config.toml
time_shift_ms = 100
n_mels = 64
epochs = 69.8
Rows from block 7 of a small audio frame classifier, named by matrix and row number. Each number is 200 + 40 x the weight over its row's rms, rounded and kept within 0 to 999. All counts start at 0.
After each channel's rows are labels from the 100 clips, of 14848, where the channel reaches its highest value: "top examples" is what is common among them; "lies over" is the class under the peak. Only what is clearly more common there than usual is listed. The data: synthesized solo parts of chorales (CocoChorales).
# conv: pointwise conv (model.blocks.7.conv.weight, 384x384x1), inputs 256-383

conv.117,98,202,151,230,214,183,208,159,165,203,198,209,200,195,160,176,203,162,162,180,205,186,182,194,187,176,200,264,175,178,195,264,222,184,172,243,233,225,190,173,103,224,241,177,164,206,224,246,184,235,276,177,188,248,6,235,217,214,138,188,222,222,167,167,280,242,264,238,197,155,209,224,188,190,206,151,169,205,148,184,220,189,167,215,237,190,191,120,216,196,227,174,214,220,247,191,226,149,196,231,202,219,213,173,243,169,152,208,228,244,186,113,254,239,205,239,219,224,182,227,165,140,205,184,140,198,176,184
top examples: note C#3; note G#3; cello; note F#3
lies over: C#3

conv.325,114,148,218,264,303,223,231,138,140,169,170,136,160,130,165,188,194,231,174,219,195,218,252,204,210,216,197,199,215,208,194,157,172,163,218,185,238,221,159,235,174,274,172,240,176,190,183,185,205,229,228,175,400,199,228,201,209,132,189,225,205,172,146,186,101,127,204,272,196,215,236,185,147,143,187,167,216,186,170,148,197,178,164,273,146,167,223,201,194,217,212,232,161,204,164,198,202,185,221,185,203,202,166,206,171,149,250,188,198,164,285,98,249,230,118,174,177,235,224,150,191,175,286,189,161,122,97,246
top examples: tuba; note B2
lies over: silence

conv.293,210,173,201,198,251,274,224,178,174,206,167,226,187,189,149,154,204,262,180,197,173,206,227,200,139,250,212,135,182,240,236,181,193,128,230,182,216,215,171,220,198,248,208,232,173,185,188,182,288,230,172,157,284,196,334,211,212,187,189,159,192,191,48,168,217,153,170,190,209,187,251,195,150,197,221,172,148,172,200,259,196,188,191,220,238,202,216,194,173,175,199,204,234,177,167,174,168,199,242,193,225,138,223,181,173,187,201,142,189,263,185,146,151,200,116,219,188,173,201,206,217,208,247,165,154,161,189,204
top examples: tuba; note E3; note F#3
lies over: silence; E3

conv.64,153,210,188,172,183,197,195,166,191,214,146,223,226,187,138,148,159,177,158,242,195,196,163,230,218,152,176,251,272,192,236,259,211,171,218,181,183,187,238,189,213,217,142,244,207,230,182,240,209,150,187,262,207,161,205,210,209,205,125,216,218,207,186,199,177,206,137,233,179,158,186,112,222,215,168,147,240,111,261,141,165,213,258,254,158,179,174,172,227,217,175,223,186,146,261,149,188,167,228,191,150,241,223,173,211,272,215,227,250,206,269,131,163,198,189,215,202,273,154,190,166,116,151,163,190,158,122,181
top examples: note G3; note A3; tuba; note F3
lies over: G3

conv.287,213,229,194,187,182,191,216,291,217,220,161,171,170,251,148,130,179,207,154,195,223,300,194,178,198,234,253,212,266,180,225,222,262,210,181,172,172,150,185,233,248,137,231,158,243,170,157,189,192,173,129,193,174,142,133,177,216,217,210,190,130,181,122,180,178,266,145,141,186,195,199,126,168,186,223,208,136,212,169,212,215,226,213,155,173,232,159,191,187,191,168,123,187,204,131,119,170,154,209,99,228,120,213,191,148,165,164,212,92,136,166,193,178,233,181,183,142,136,223,170,193,286,150,226,214,238,273,179
top examples: note D#3; note G#3; note A#3; note E4
lies over: D#3

conv.177,210,207,214,169,206,268,208,127,177,187,209,189,204,176,191,169,216,195,233,202,190,216,184,227,195,199,128,247,177,228,173,252,225,185,243,205,202,214,226,185,237,224,175,190,162,178,217,213,253,204,222,154,135,263,179,230,208,197,202,197,191,215,82,118,206,242,274,149,158,201,212,160,176,180,160,183,227,227,197,218,180,206,174,181,216,259,180,217,158,204,166,241,200,232,197,242,187,234,132,215,120,195,205,165,207,183,121,208,277,314,165,123,199,173,167,248,185,150,186,230,163,188,147,119,173,233,238,273
top examples: tuba; note A#3; note A3; note G#3
lies over: G#3

conv.290,175,163,227,198,195,165,196,137,209,197,172,207,187,210,209,183,148,97,180,195,149,175,234,187,142,189,180,270,185,209,250,172,214,170,187,189,217,170,179,142,164,174,134,259,158,172,230,226,215,191,199,214,111,177,236,230,181,204,159,239,146,212,162,147,168,181,178,154,113,187,162,160,176,122,152,191,224,199,210,311,226,210,194,191,151,202,158,233,215,216,227,228,147,220,143,206,153,268,205,269,131,216,193,148,189,144,156,180,275,138,190,95,205,214,162,164,226,206,156,180,140,205,209,124,244,213,192,218
top examples: note G3; note A3; tuba; instrument: bassoon
lies over: G3

conv.99,163,213,228,197,199,235,150,165,142,138,158,144,198,187,113,199,179,222,158,229,136,92,199,167,233,149,168,155,181,233,182,218,179,148,193,184,194,220,138,188,142,310,160,236,144,116,276,161,221,168,180,226,280,177,248,217,119,123,174,175,273,218,172,139,237,170,203,240,138,168,215,163,154,213,181,212,193,180,157,246,188,162,198,315,143,200,165,172,231,220,210,208,152,164,162,203,160,141,194,230,184,263,139,203,218,192,286,169,225,255,286,125,192,209,154,218,207,151,185,190,200,162,194,168,146,220,213,230
top examples: tuba
lies over: silence

conv.165,197,178,204,160,148,151,123,182,222,255,214,230,223,200,168,185,152,131,210,251,131,166,185,295,208,184,185,164,267,143,179,234,152,193,220,218,130,174,248,178,180,194,174,232,165,98,173,180,225,177,148,164,243,106,170,260,192,162,159,162,136,204,245,183,143,228,119,180,143,157,176,207,156,177,176,183,275,185,264,186,189,182,194,207,178,195,170,178,153,175,221,306,153,138,177,208,157,148,127,197,222,174,214,224,198,247,211,186,191,208,219,201,185,185,221,142,188,192,186,143,191,188,190,184,203,187,202,191
top examples: note G3; tuba; note A3; note F3
lies over: G3

conv.268,228,187,251,173,172,221,213,226,222,277,243,241,168,226,226,172,200,223,209,237,188,279,208,155,187,266,215,196,231,183,209,206,243,192,257,202,217,141,229,256,264,197,169,217,204,247,173,233,194,194,180,194,148,139,48,228,253,228,245,245,116,151,158,215,185,232,160,131,188,222,222,169,217,198,219,239,184,221,186,191,225,192,247,99,218,215,204,216,178,233,164,180,228,226,93,169,177,136,194,132,262,171,228,189,131,172,173,214,137,173,121,114,200,196,177,208,161,166,227,225,205,309,186,225,138,225,299,220
top examples: note D#3; tuba; note G#3; note A#3
lies over: D#3

conv.232,170,122,222,157,113,96,168,288,160,183,155,171,152,236,109,161,215,182,168,176,211,185,220,123,218,98,167,188,238,213,266,130,173,208,197,161,240,213,157,219,148,174,211,149,232,131,144,200,223,235,224,198,185,152,210,189,186,149,197,208,216,99,224,188,166,154,201,169,176,156,162,174,119,307,197,167,201,241,157,202,208,247,188,225,140,214,163,137,171,165,213,147,177,216,157,164,184,132,197,161,204,240,206,202,164,227,200,188,211,185,232,212,209,257,169,213,187,148,249,212,143,223,145,224,233,223,191,195
top examples: note A#3; note A#4; tuba
lies over: silence; A#4

conv.191,203,251,226,198,166,199,157,178,184,161,166,145,181,177,198,172,178,169,186,190,175,264,217,124,216,234,193,200,175,181,208,252,253,140,179,147,202,65,175,225,161,171,165,252,270,214,229,229,163,196,160,271,154,259,162,121,180,157,217,239,166,199,198,148,179,236,187,132,224,197,194,115,252,171,212,236,177,214,268,208,172,178,212,119,147,190,179,201,210,251,169,137,193,226,212,189,208,147,227,189,232,184,300,195,207,227,180,299,196,156,163,128,171,163,185,172,158,204,188,266,114,272,216,197,231,173,206,177
top examples: note D#3; note A#3; note D#4; tuba
lies over: D#3

conv.315,185,152,164,206,193,96,109,230,153,149,113,109,119,213,130,180,153,155,165,196,199,228,184,117,220,219,246,102,191,194,181,165,186,199,163,130,197,147,195,208,140,147,251,173,219,178,198,192,195,248,224,181,179,189,174,113,185,126,161,196,211,162,308,151,229,197,196,239,264,144,217,132,125,246,212,151,202,257,153,189,237,189,139,191,157,221,200,215,202,188,283,177,144,181,149,181,226,214,213,130,265,206,244,228,189,153,210,209,168,188,261,165,218,244,153,176,130,181,203,168,142,197,250,256,229,225,182,124
top examples: note C#3; note G#3; bassoon; instrument: cello
lies over: C#3

conv.297,136,196,139,209,202,160,182,260,229,226,148,142,83,258,191,97,185,192,196,159,215,236,122,138,110,155,288,246,190,225,173,178,219,209,214,192,179,185,158,219,208,106,184,229,214,162,174,190,220,160,187,167,215,247,157,131,234,153,226,223,251,180,128,126,162,219,183,224,214,214,217,124,191,217,158,220,109,162,205,177,269,210,188,142,144,167,102,191,229,210,179,153,176,186,136,165,224,174,213,154,296,216,195,182,145,175,163,214,164,133,147,166,188,187,152,154,87,217,214,220,87,256,204,220,149,238,220,164
top examples: note A#3; note C4; tuba; note G#3
lies over: A#3

conv.195,177,211,184,215,283,225,234,183,203,131,206,174,248,166,154,228,219,206,177,205,223,206,219,194,155,186,236,164,184,227,191,259,265,149,194,156,219,115,292,190,161,268,172,170,170,263,212,157,214,238,299,177,258,217,156,236,231,182,171,215,240,202,195,200,214,126,275,252,224,233,250,195,160,177,228,138,208,198,136,134,234,150,166,224,165,171,219,225,177,230,177,217,197,232,191,210,157,169,202,181,280,126,182,249,160,223,218,164,233,96,239,175,200,203,212,165,199,153,176,161,173,174,239,223,127,163,133,189
top examples: cello; bassoon
lies over: silence

conv.273,230,169,143,175,289,211,209,231,208,192,140,183,206,193,228,181,135,216,160,179,213,259,237,159,168,196,216,147,187,182,205,248,229,140,166,181,191,165,202,200,204,214,205,218,124,212,193,179,216,192,183,212,240,201,192,150,215,201,252,173,104,198,154,171,208,174,155,214,205,202,275,157,199,214,227,195,156,213,185,173,224,172,230,198,151,207,160,175,173,237,210,169,207,181,175,149,239,193,226,163,268,81,220,226,148,169,256,211,164,186,213,129,212,174,182,172,114,152,192,185,186,249,304,311,200,205,189,166
top examples: cello; note G3; note B2; bassoon
lies over: silence

conv.52,130,243,202,236,174,207,165,239,266,190,237,190,144,227,213,132,143,175,220,232,211,301,190,162,177,212,222,228,229,186,158,179,259,193,160,179,169,183,183,273,224,163,195,135,187,147,160,152,149,135,140,180,161,143,138,194,245,184,218,195,154,184,200,140,181,223,125,244,160,201,178,175,166,164,212,211,156,174,141,190,260,171,153,220,191,201,162,165,238,198,193,115,180,177,175,134,233,143,194,112,223,163,204,225,193,219,206,224,81,186,194,144,232,172,191,212,141,221,183,168,130,261,227,221,185,221,217,208
top examples: note D#3; note D4; note A#3; tuba
lies over: D#3; D4

conv.321,202,139,173,213,263,220,222,205,204,240,136,174,172,170,94,219,150,201,172,228,106,150,269,224,164,270,249,147,206,207,184,190,153,175,232,198,236,221,164,194,190,266,183,264,217,198,116,118,227,183,207,119,322,173,148,223,227,160,159,172,188,188,144,202,239,184,187,211,169,190,276,201,168,146,209,164,200,194,211,243,181,147,153,242,163,200,194,181,146,126,227,215,175,178,155,214,163,136,235,196,291,155,160,192,129,201,194,168,235,179,227,119,191,208,169,121,165,151,188,192,223,200,243,180,142,157,227,181
top examples: cello; tuba; note B2; instrument: bassoon
lies over: silence

conv.276,130,180,234,337,344,210,249,144,185,188,173,191,179,145,145,211,165,177,190,179,205,196,174,218,219,220,183,229,252,184,192,220,229,149,261,219,217,186,182,178,202,267,165,249,223,219,173,208,163,226,196,157,309,170,224,216,261,205,149,220,242,232,153,185,128,156,209,254,194,185,269,196,188,202,164,166,239,175,243,40,195,212,208,287,195,149,179,185,139,248,217,237,190,173,155,214,216,156,219,217,207,170,176,214,178,209,258,173,239,202,259,131,235,186,174,208,186,253,131,196,166,200,288,199,140,100,145,224
top examples: tuba; note B2; note G3
lies over: silence

conv.314,147,278,163,171,97,201,102,244,184,173,160,168,216,206,97,174,195,179,142,233,146,191,183,177,219,200,156,217,209,187,208,273,240,216,178,178,121,161,174,227,159,210,196,172,214,132,209,129,185,177,189,224,177,146,148,158,143,186,148,162,227,221,216,126,257,310,159,198,111,95,170,152,140,224,237,197,144,222,174,226,158,189,216,267,197,227,129,163,223,202,192,132,162,195,184,222,194,161,216,209,203,263,231,146,234,224,226,219,169,219,227,202,209,232,218,227,228,146,162,193,177,203,185,194,196,226,255,159
top examples: note D#3; note A#3; tuba; note G#3
lies over: D#3