{"hop_length": 160, "output_stride": 4, "lr": 0.0018, "eps": 1e-08, "grad_clip": 0.5, "steps": 7100}
Rows from block 7 of a small audio frame classifier, named by matrix and row number. Each number is 128 + 24 x the weight over its row's rms, rounded and kept within 0 to 255. All counts start at 0. Numbers have three digits each.
After each channel's rows are labels from the 100 clips, of 14848, where the channel reaches its highest value: "peak on" is the class under the peak. Only what is clearly more common there than usual is listed. The data: synthesized solo parts of chorales (CocoChorales).
# conv: pointwise conv (model.blocks.7.conv.weight, 384x384x1), inputs 256-383

conv.255:108113101133146148156133111124103145144107113153127128114161126090159087113085127102130204151133132101138124180104125107094162109142111136153143208157171118096108106172154119125163179129111162132129154143130146132155120124146122117109076147132109108142083094132108121119117137168154107120119137139091176164100125132138120100191137132100110146124134172118158109117100125120120094122088
peak on: B3

conv.162:086147127084104140126111155132144149175150127093111128131154103150139158099103113143161133122175151096120100113129179121111088131127124126104125120089130137084129085158137137092084121097114140131135120140107133125116144119101099121129150102144143143141151124129095123101133134110077149095140093112141119115140152124176092149134137119126102146139111121139084140094074120110121142089108
peak on: G3; D3

conv.138:144128115083103141088140129062107109144117074086124143106130082104118150129127117101123164110136126098102064124142178136088105135103093125122132152134152090118169122112122121136101170087128112141122142143104127133099096121114080124140104139134118089124139153105132133095141119100088162109121144100134146149136145162150095092143134124112127145121147106099126086098074103113069123111128
peak on: G#3

conv.93:069111172151129127080126113157161075092141164088097115140144111134115106140097122101126102117107137118113131130123114151120139140097107086114120115121134139136055122104115113127128090131152073102121091131102126099097098122126160126108110099132126127147124116120131081145139121124119078105131097106083102097140151125109153117105108149124166125103108104138093102105160164161145105120120
peak on: silence; D4

conv.360:160137115139148097111137134090044104093115136100113129121093128136101127135130152140117149121117129123136129134103130105085113105160104143104138159123127145122206143088149122121143158115106111115131122147141086129112169114117101137125150118155109121129116104132115166131124160096103154113151120140147166158148074103134097134177140125076112081132144123166090136102111148144136114090150
peak on: G#3

conv.115:159100095095098096087176133122111142137147097112115115086146122121149147096134134105146164150113096110124090110151145135143093188110126130110080196142130084124103096108133150164133105098147157144134122086113120109159083159125121124180123143122145109130152155121141075083132126160118125123132131110130188113151127120135097102106106119105133200136105090078145098120142118159087152152098
peak on: A#4

conv.29:056160106131122137079130155126136138124152120137062079083143126150129154089137127153162112107183162110090139119125155134141108149135117085121128090094107092130123077137127098126129117145134100130164117118098088146109089105126135126108152131151132122118125138109122135136133136149109101130149079095085149108156158118140145121117130133109154143122077134144119082082152137134108148139090
peak on: D4

conv.331:084129143151105088119109091100120115143118135127106094114114133110129078132085115113110153140115108145151145154114116123050167101157130111183160149131150159075114127133135126112168177117146144130146117171153091141121125136119108106103089135108134131160086103135132167126134110111113109114123162181105122210108144126137139133152134133109124151098161137143116121118084111121110133118110
peak on: B3

conv.198:112055194113125133118103142146170171131136164124161145143139124139119125156136086132144133106115102141147134144145131127154115129142100110108153143126127136110115101170150120165146129109082095097140093088115148121146137134118157133154131128125136134122143164119098111106103141122142136139109061061099133147159142105111090118118129101121106132116155122109146147118161103141111159168147
peak on: F#3; D5

conv.332:111103116126102072121155133100115125134134074077107116097113111147103114153126104135160109135106088129125111105111112125116135137115168123115102125115099149102090094120146151101149120084169109123126102121127070135103107163134097101151095116128134107173122146109103088071127101109100137110109117173103119151136142132139109105098129152134133183117147125115117119106121092125165139109118
peak on: A#4

conv.148:151150135094118156127113139075160105108160101158074129123154140124141094096148122135140125161101101115121139117166076132135143135123140079143093126147136118165126147080123121115087133140103139142133136134146117096109157133119149092137122120123141110145096131136189139107151153096150135130157215114099117120052147122138117131136152136251117137144085139130145120131108137124116130133130
peak on: F#3

conv.203:128125123069090081074111130101114091108134153100043087095150110151142120121136114130135120119147101106103113123118113138097099119140115074099112150135125150107140126104092102118120087139163077122153111129119084124104140126128128135122149137129120129130096133080139152126144155065107133135124105114146110112144114100143142152155114136079112127139111091124105121093123152130168139108133
peak on: G3

conv.316:105160099123128140109110103102047120133086067119092117094138094098117123146111089151142127132183145092128125113082127091099152086133113093133111125102126169164154141121084097090126155143123102128148111146089101143095134097118121117104157129106119149154097099116109135152120150112119129151102110132152123150115086116154160139162126153066102110125125136128114138103130102107119112121143
peak on: G3; G#4

conv.237:128142139104130142121131080116107118086086146116143168132146112099113088136144104141126127103088101087105095128104113171092104129146137141147160135132100132122140078092113108184152133101142119106131128094107137158116126126085137145154113132091119084109137170088160118141114116139162138123130145112150128155160115165104095148109142129063112125113143101098169143094139110117093087140151
peak on: G#3

conv.313:111157102095109153119156132162118148117145117114098103137140140141108112101090132153145127127152146102087131098122123121161102114107119120161120171096102115086076045117135135142117075139091117126169134100117132129126105134098130144122143140137138102107118151092123120142092138153124107137124138112116144121106126138104124112081151123073122144095115103083154095106125111140085158158120
peak on: C#5

conv.56:107098116139127100104131104127124137124115103161119059123174113103141163100122118124138128153135107133119119159153135106112129165129103084118149140145178093119106110161118093132142121136115139091118136117116113130157074107115123157159167140134148101125126148144108099101145210113120129147162144093104123110154130128118092078182143122091155171123093136147139101076126137115088128117092
peak on: G3

conv.0:125117151094097106088122083111090140082076138119093113110164111129159137146191092127117097122129129142121112144092115132116101134129138085058129135178122144111121079119120108166144077125148123125133118118112158142176123123141157162169160140107128121150131148075153122126132180093125121125133110131128148108183096106116125147121125162093133139121116124116148115083158135119136139160145
peak on: F#3

conv.163:095072145134165101150059109137159128138117140133119113115169101129159149113126125143173145145144119118154118165138152159121135125151107143138153130126167103169091107174165124107176148106122123065121127145134102114144083071096109141088123076118120112154121108137123126103142159130131140129130107114098099096141164131136135078151102135074138141125109129156141074091102141105118060086125
peak on: D4

conv.49:091094134149140087132100123167151119133104122127143081104157128117148128097083137122138129138130081145132142165125141120093115143155099142144194158129170104107116065173137141091154127129114124077145134141144111109112110091120103132107137079122133107077127116165100151126140139116111148126138118135113104139124157129116105112175126090100148160100131132170135111090083144112071081106123
peak on: B3

conv.124:090135150161097114124101121166116122088107141078127129115101130150109079100108122115119175130091139123149161136096110132093114079152118135106143149132128127078133125104168143144167159111124100122147097143114170124118128119128128090088079120125118125130107077123086144136118091124137084097125125169098169140132123105106113129153084107107141126106127092138138128124154137149135109116119
peak on: B4; A#5

conv.47:102128131133128100133137148134111112097144066118133098095118102091105108112089129149126188117108123117123136131117108121063102110134120100109135222125131080101145108097138131126139166101168125136116137111110137136116127141091136125100131140149115102136105095096155105130122138129124143104136199128134159175092102115131112125177131134115107144109132128129120158092096095109075130104157
peak on: silence

conv.291:119117153126117081103090150144125103118116161090108094131121166143114140097103181130134149125136115147148155133066151140127065093166096158115176126134149154063114117118156122138153120123113105125163117155160107112084161083135136131096153090159118147089111116112141165148086129108114148109117144124113139123169115098131099123135104090100118101136092103172127113102150123153125114123095
peak on: B4

conv.228:078108109174141056142133127133130150115151121114100080130143145130125126103067124145158147144122119125119153150133125129129124113152114143151187156125164065110145121131140127108150127147102135087160114132128076117124122138095138149098140100128150121109122133149111124111134138145100135127123147114096134126138184147126105084173125113065131158107125129190127086076103138113067109108117
peak on: B3

conv.74:162167134163138141133095108053106124118108106118166155162042111115092128156141109142104137061152159100148128144134155099105129109109099132128131128137138124118182133116149111141131138150116095117120125143097137147110141096122097118137122074118109098125118125131131122142091130137125145116148125096121137120125131149168101147180164120107138100148168128123098131138120093120112102129158
peak on: G#3

conv.208:115105137091111117137102143156153154143130133118120132153131120111136167124146127150131102103120087151150153110158130097130124123151109113083095137111121097127124118149138129122097079132111128144148114101122134130170140113105141112132136129114121111130147133125160116099132148120120119149119133088162156111105113069130111139122140112116102136147146074103113133138113136099102147156137
peak on: F#3; G4

conv.130:140146142104136123133137098111113134166097116089131118108153108109122135127131105123139116128174150090084072129071185118096101132122119130140176140116123131093151071151130121141124110096107131084104100109107129119111136126095097170142172101096116134102139150111120130136132151132084154108118090113117114120166165160173101123147118106118099129132119141155129133100114109119062088099131
peak on: G3

conv.355:139068155096130127124135116125131152151130119134145134146192122113144173134115108130155142151170122123167109143120179120147134133139113108123147143128133111140096122199168132130140137119088118066121117103105135125129112127091118172156181110106149145120130162127101097094121203118128134128096071091113158117123144118147095070164148106103100156154100146146138109112111088125075096133140
peak on: G3

conv.247:166138087137138124102112121065110109124111127115093156138057116145130123119141126133099144058150143083137133120116157078103102135135133127110113156141147135082194098093139144124108120116149122179136133147126144144122165111119082117158131112141117112154135118154136131141143125120113130130151149123148158117130113116150126177157151148084095127132160105130063137129107149141150129128158
peak on: G#3

conv.310:128129104126105153121130119121101124128097088117082108088100128075103088130086129110116173164120143131143137113090111124112166116129136119138113192117108126095087139102123148126141155131145146121119114157131127119123117117144103081107095140099122111155078095113154149137083124139106103117099180190093146169095116118161136107120128144090108136124130140122105103147137088116111106111086
peak on: silence

conv.57:110096143145155100080118127168140127123130138131112079113158105092107149139085124120147094126139100114100142117126137111112129105139102055136147153101099090153124119145099106127133115137112124036124098126095102118136110136091152169116157123133119138114110114131113096118142182105095128147122128085119137121113166128136133072141140143102137124129104143134123096094120124127116087132117
peak on: G3

conv.131:135115122118149132144072128102128139108107138101129156162083144148092103154113126146129135111094114106112111137101117142124140146106127135145140179123119140075138089115136146164149140068137106138088137145131118106120127092111122127128117106120134102150140130136150135150123110163132147091140137133149094122129126165126145153098148158093106126107158115126146133110121122123127121090143
peak on: G#3

conv.5:140147120108142182114114113135096115100106141135126151146158131112131124127123139145122124113141129107105112115114130155102094110115127106153137200110136090120106124138106114133138108107090118156153144132118155148137084119121126146089115152116125066130121130115193099159098150152147143120131207108175116133103117154091121126202157122109132125122128122096168109113119125104112120138156
peak on: C#5

conv.328:138121111137133151097130133166123139123112118115116131148125090127125118115144129150135175111114124101133146112125142123131102130109111139134144243095134076102121089150147163120137111123108155131124140080081125138131098094098095119126115146112126065083129148134148086123133114178112135124117172106120139110098136133082102085176132094102136134134126113091127113108115126118112093133115
peak on: B3

conv.41:140111105099090108096134141130080127110151091131119118083128089065141124122085139113084160122140120129122143151186121077097118088137082126140122178151158129126178096125095116114125159121111119160157179125124141163126138149119144094102129148151085108127105109111103135110120124124128149151107114109159172152103112122103103101165119112099123118125138106086139132106115094130106134143143
peak on: A3; A#3

conv.127:106129089134131132148135124164130169118137119115122127118140127128128137092134147148143157136143168087113129138126160142137110138123102164146145136106130086119119057142166145158139142125073169101138114099107132147118094136087139130102127119129154102119125124089114107120119113173121150095139111117088172117140166150111080111143140083057117150095128091147150082093129087122050123126092
peak on: B3

conv.264:111101141089107150111118115137145145111141135131114120127158116128178112104132121148114131129101099115140110149175115124128122135129088120073107173145148131117128063150128122135130122111144134126112137111102162148164137125097113122131111150144141100124125142086087114126096167142135130134128099097146163123115103108062099135155127117069151149094122126105138139080112103151129137133148
peak on: F#3

conv.189:100124100140127071091163098139088077069127093074137091122095155119087105104121178112144137142136089153142126123100113137114055169167163110090151157129128138138139077083137122102135136127097104099158124121150103136089135146118117096146130110126138113110145155099144125123148106121123137108149102134113185168158113112142083135119098116112124148113093085139151143062143137136091121129095
peak on: A#4; A#3

conv.145:120155119094122146121136114131127155101104121171138128156181121096160137125156133133105119137086109131121109154113115154106113146083110119064079162167160099102082092127105108164123084100153162123127126141116185131202119118123133140149133163128131060139129145092189107134119168146166111123148195121152140134123114122095123129115097142107141150125091105088192117104130109112073138138143
peak on: F#3

conv.266:149084111126154111127159145150122089112172151103137132110092094109089157133088149158122114082160133137123153112133126111114120101111106127128111155102143109141176138093115126128135119142117105129125155113117121145106170194109153129100122116181100151124143098133143107117122132101132141153096106097165162138116122138103133100119102150125143113144130113110122131133144149155145129128149
peak on: A3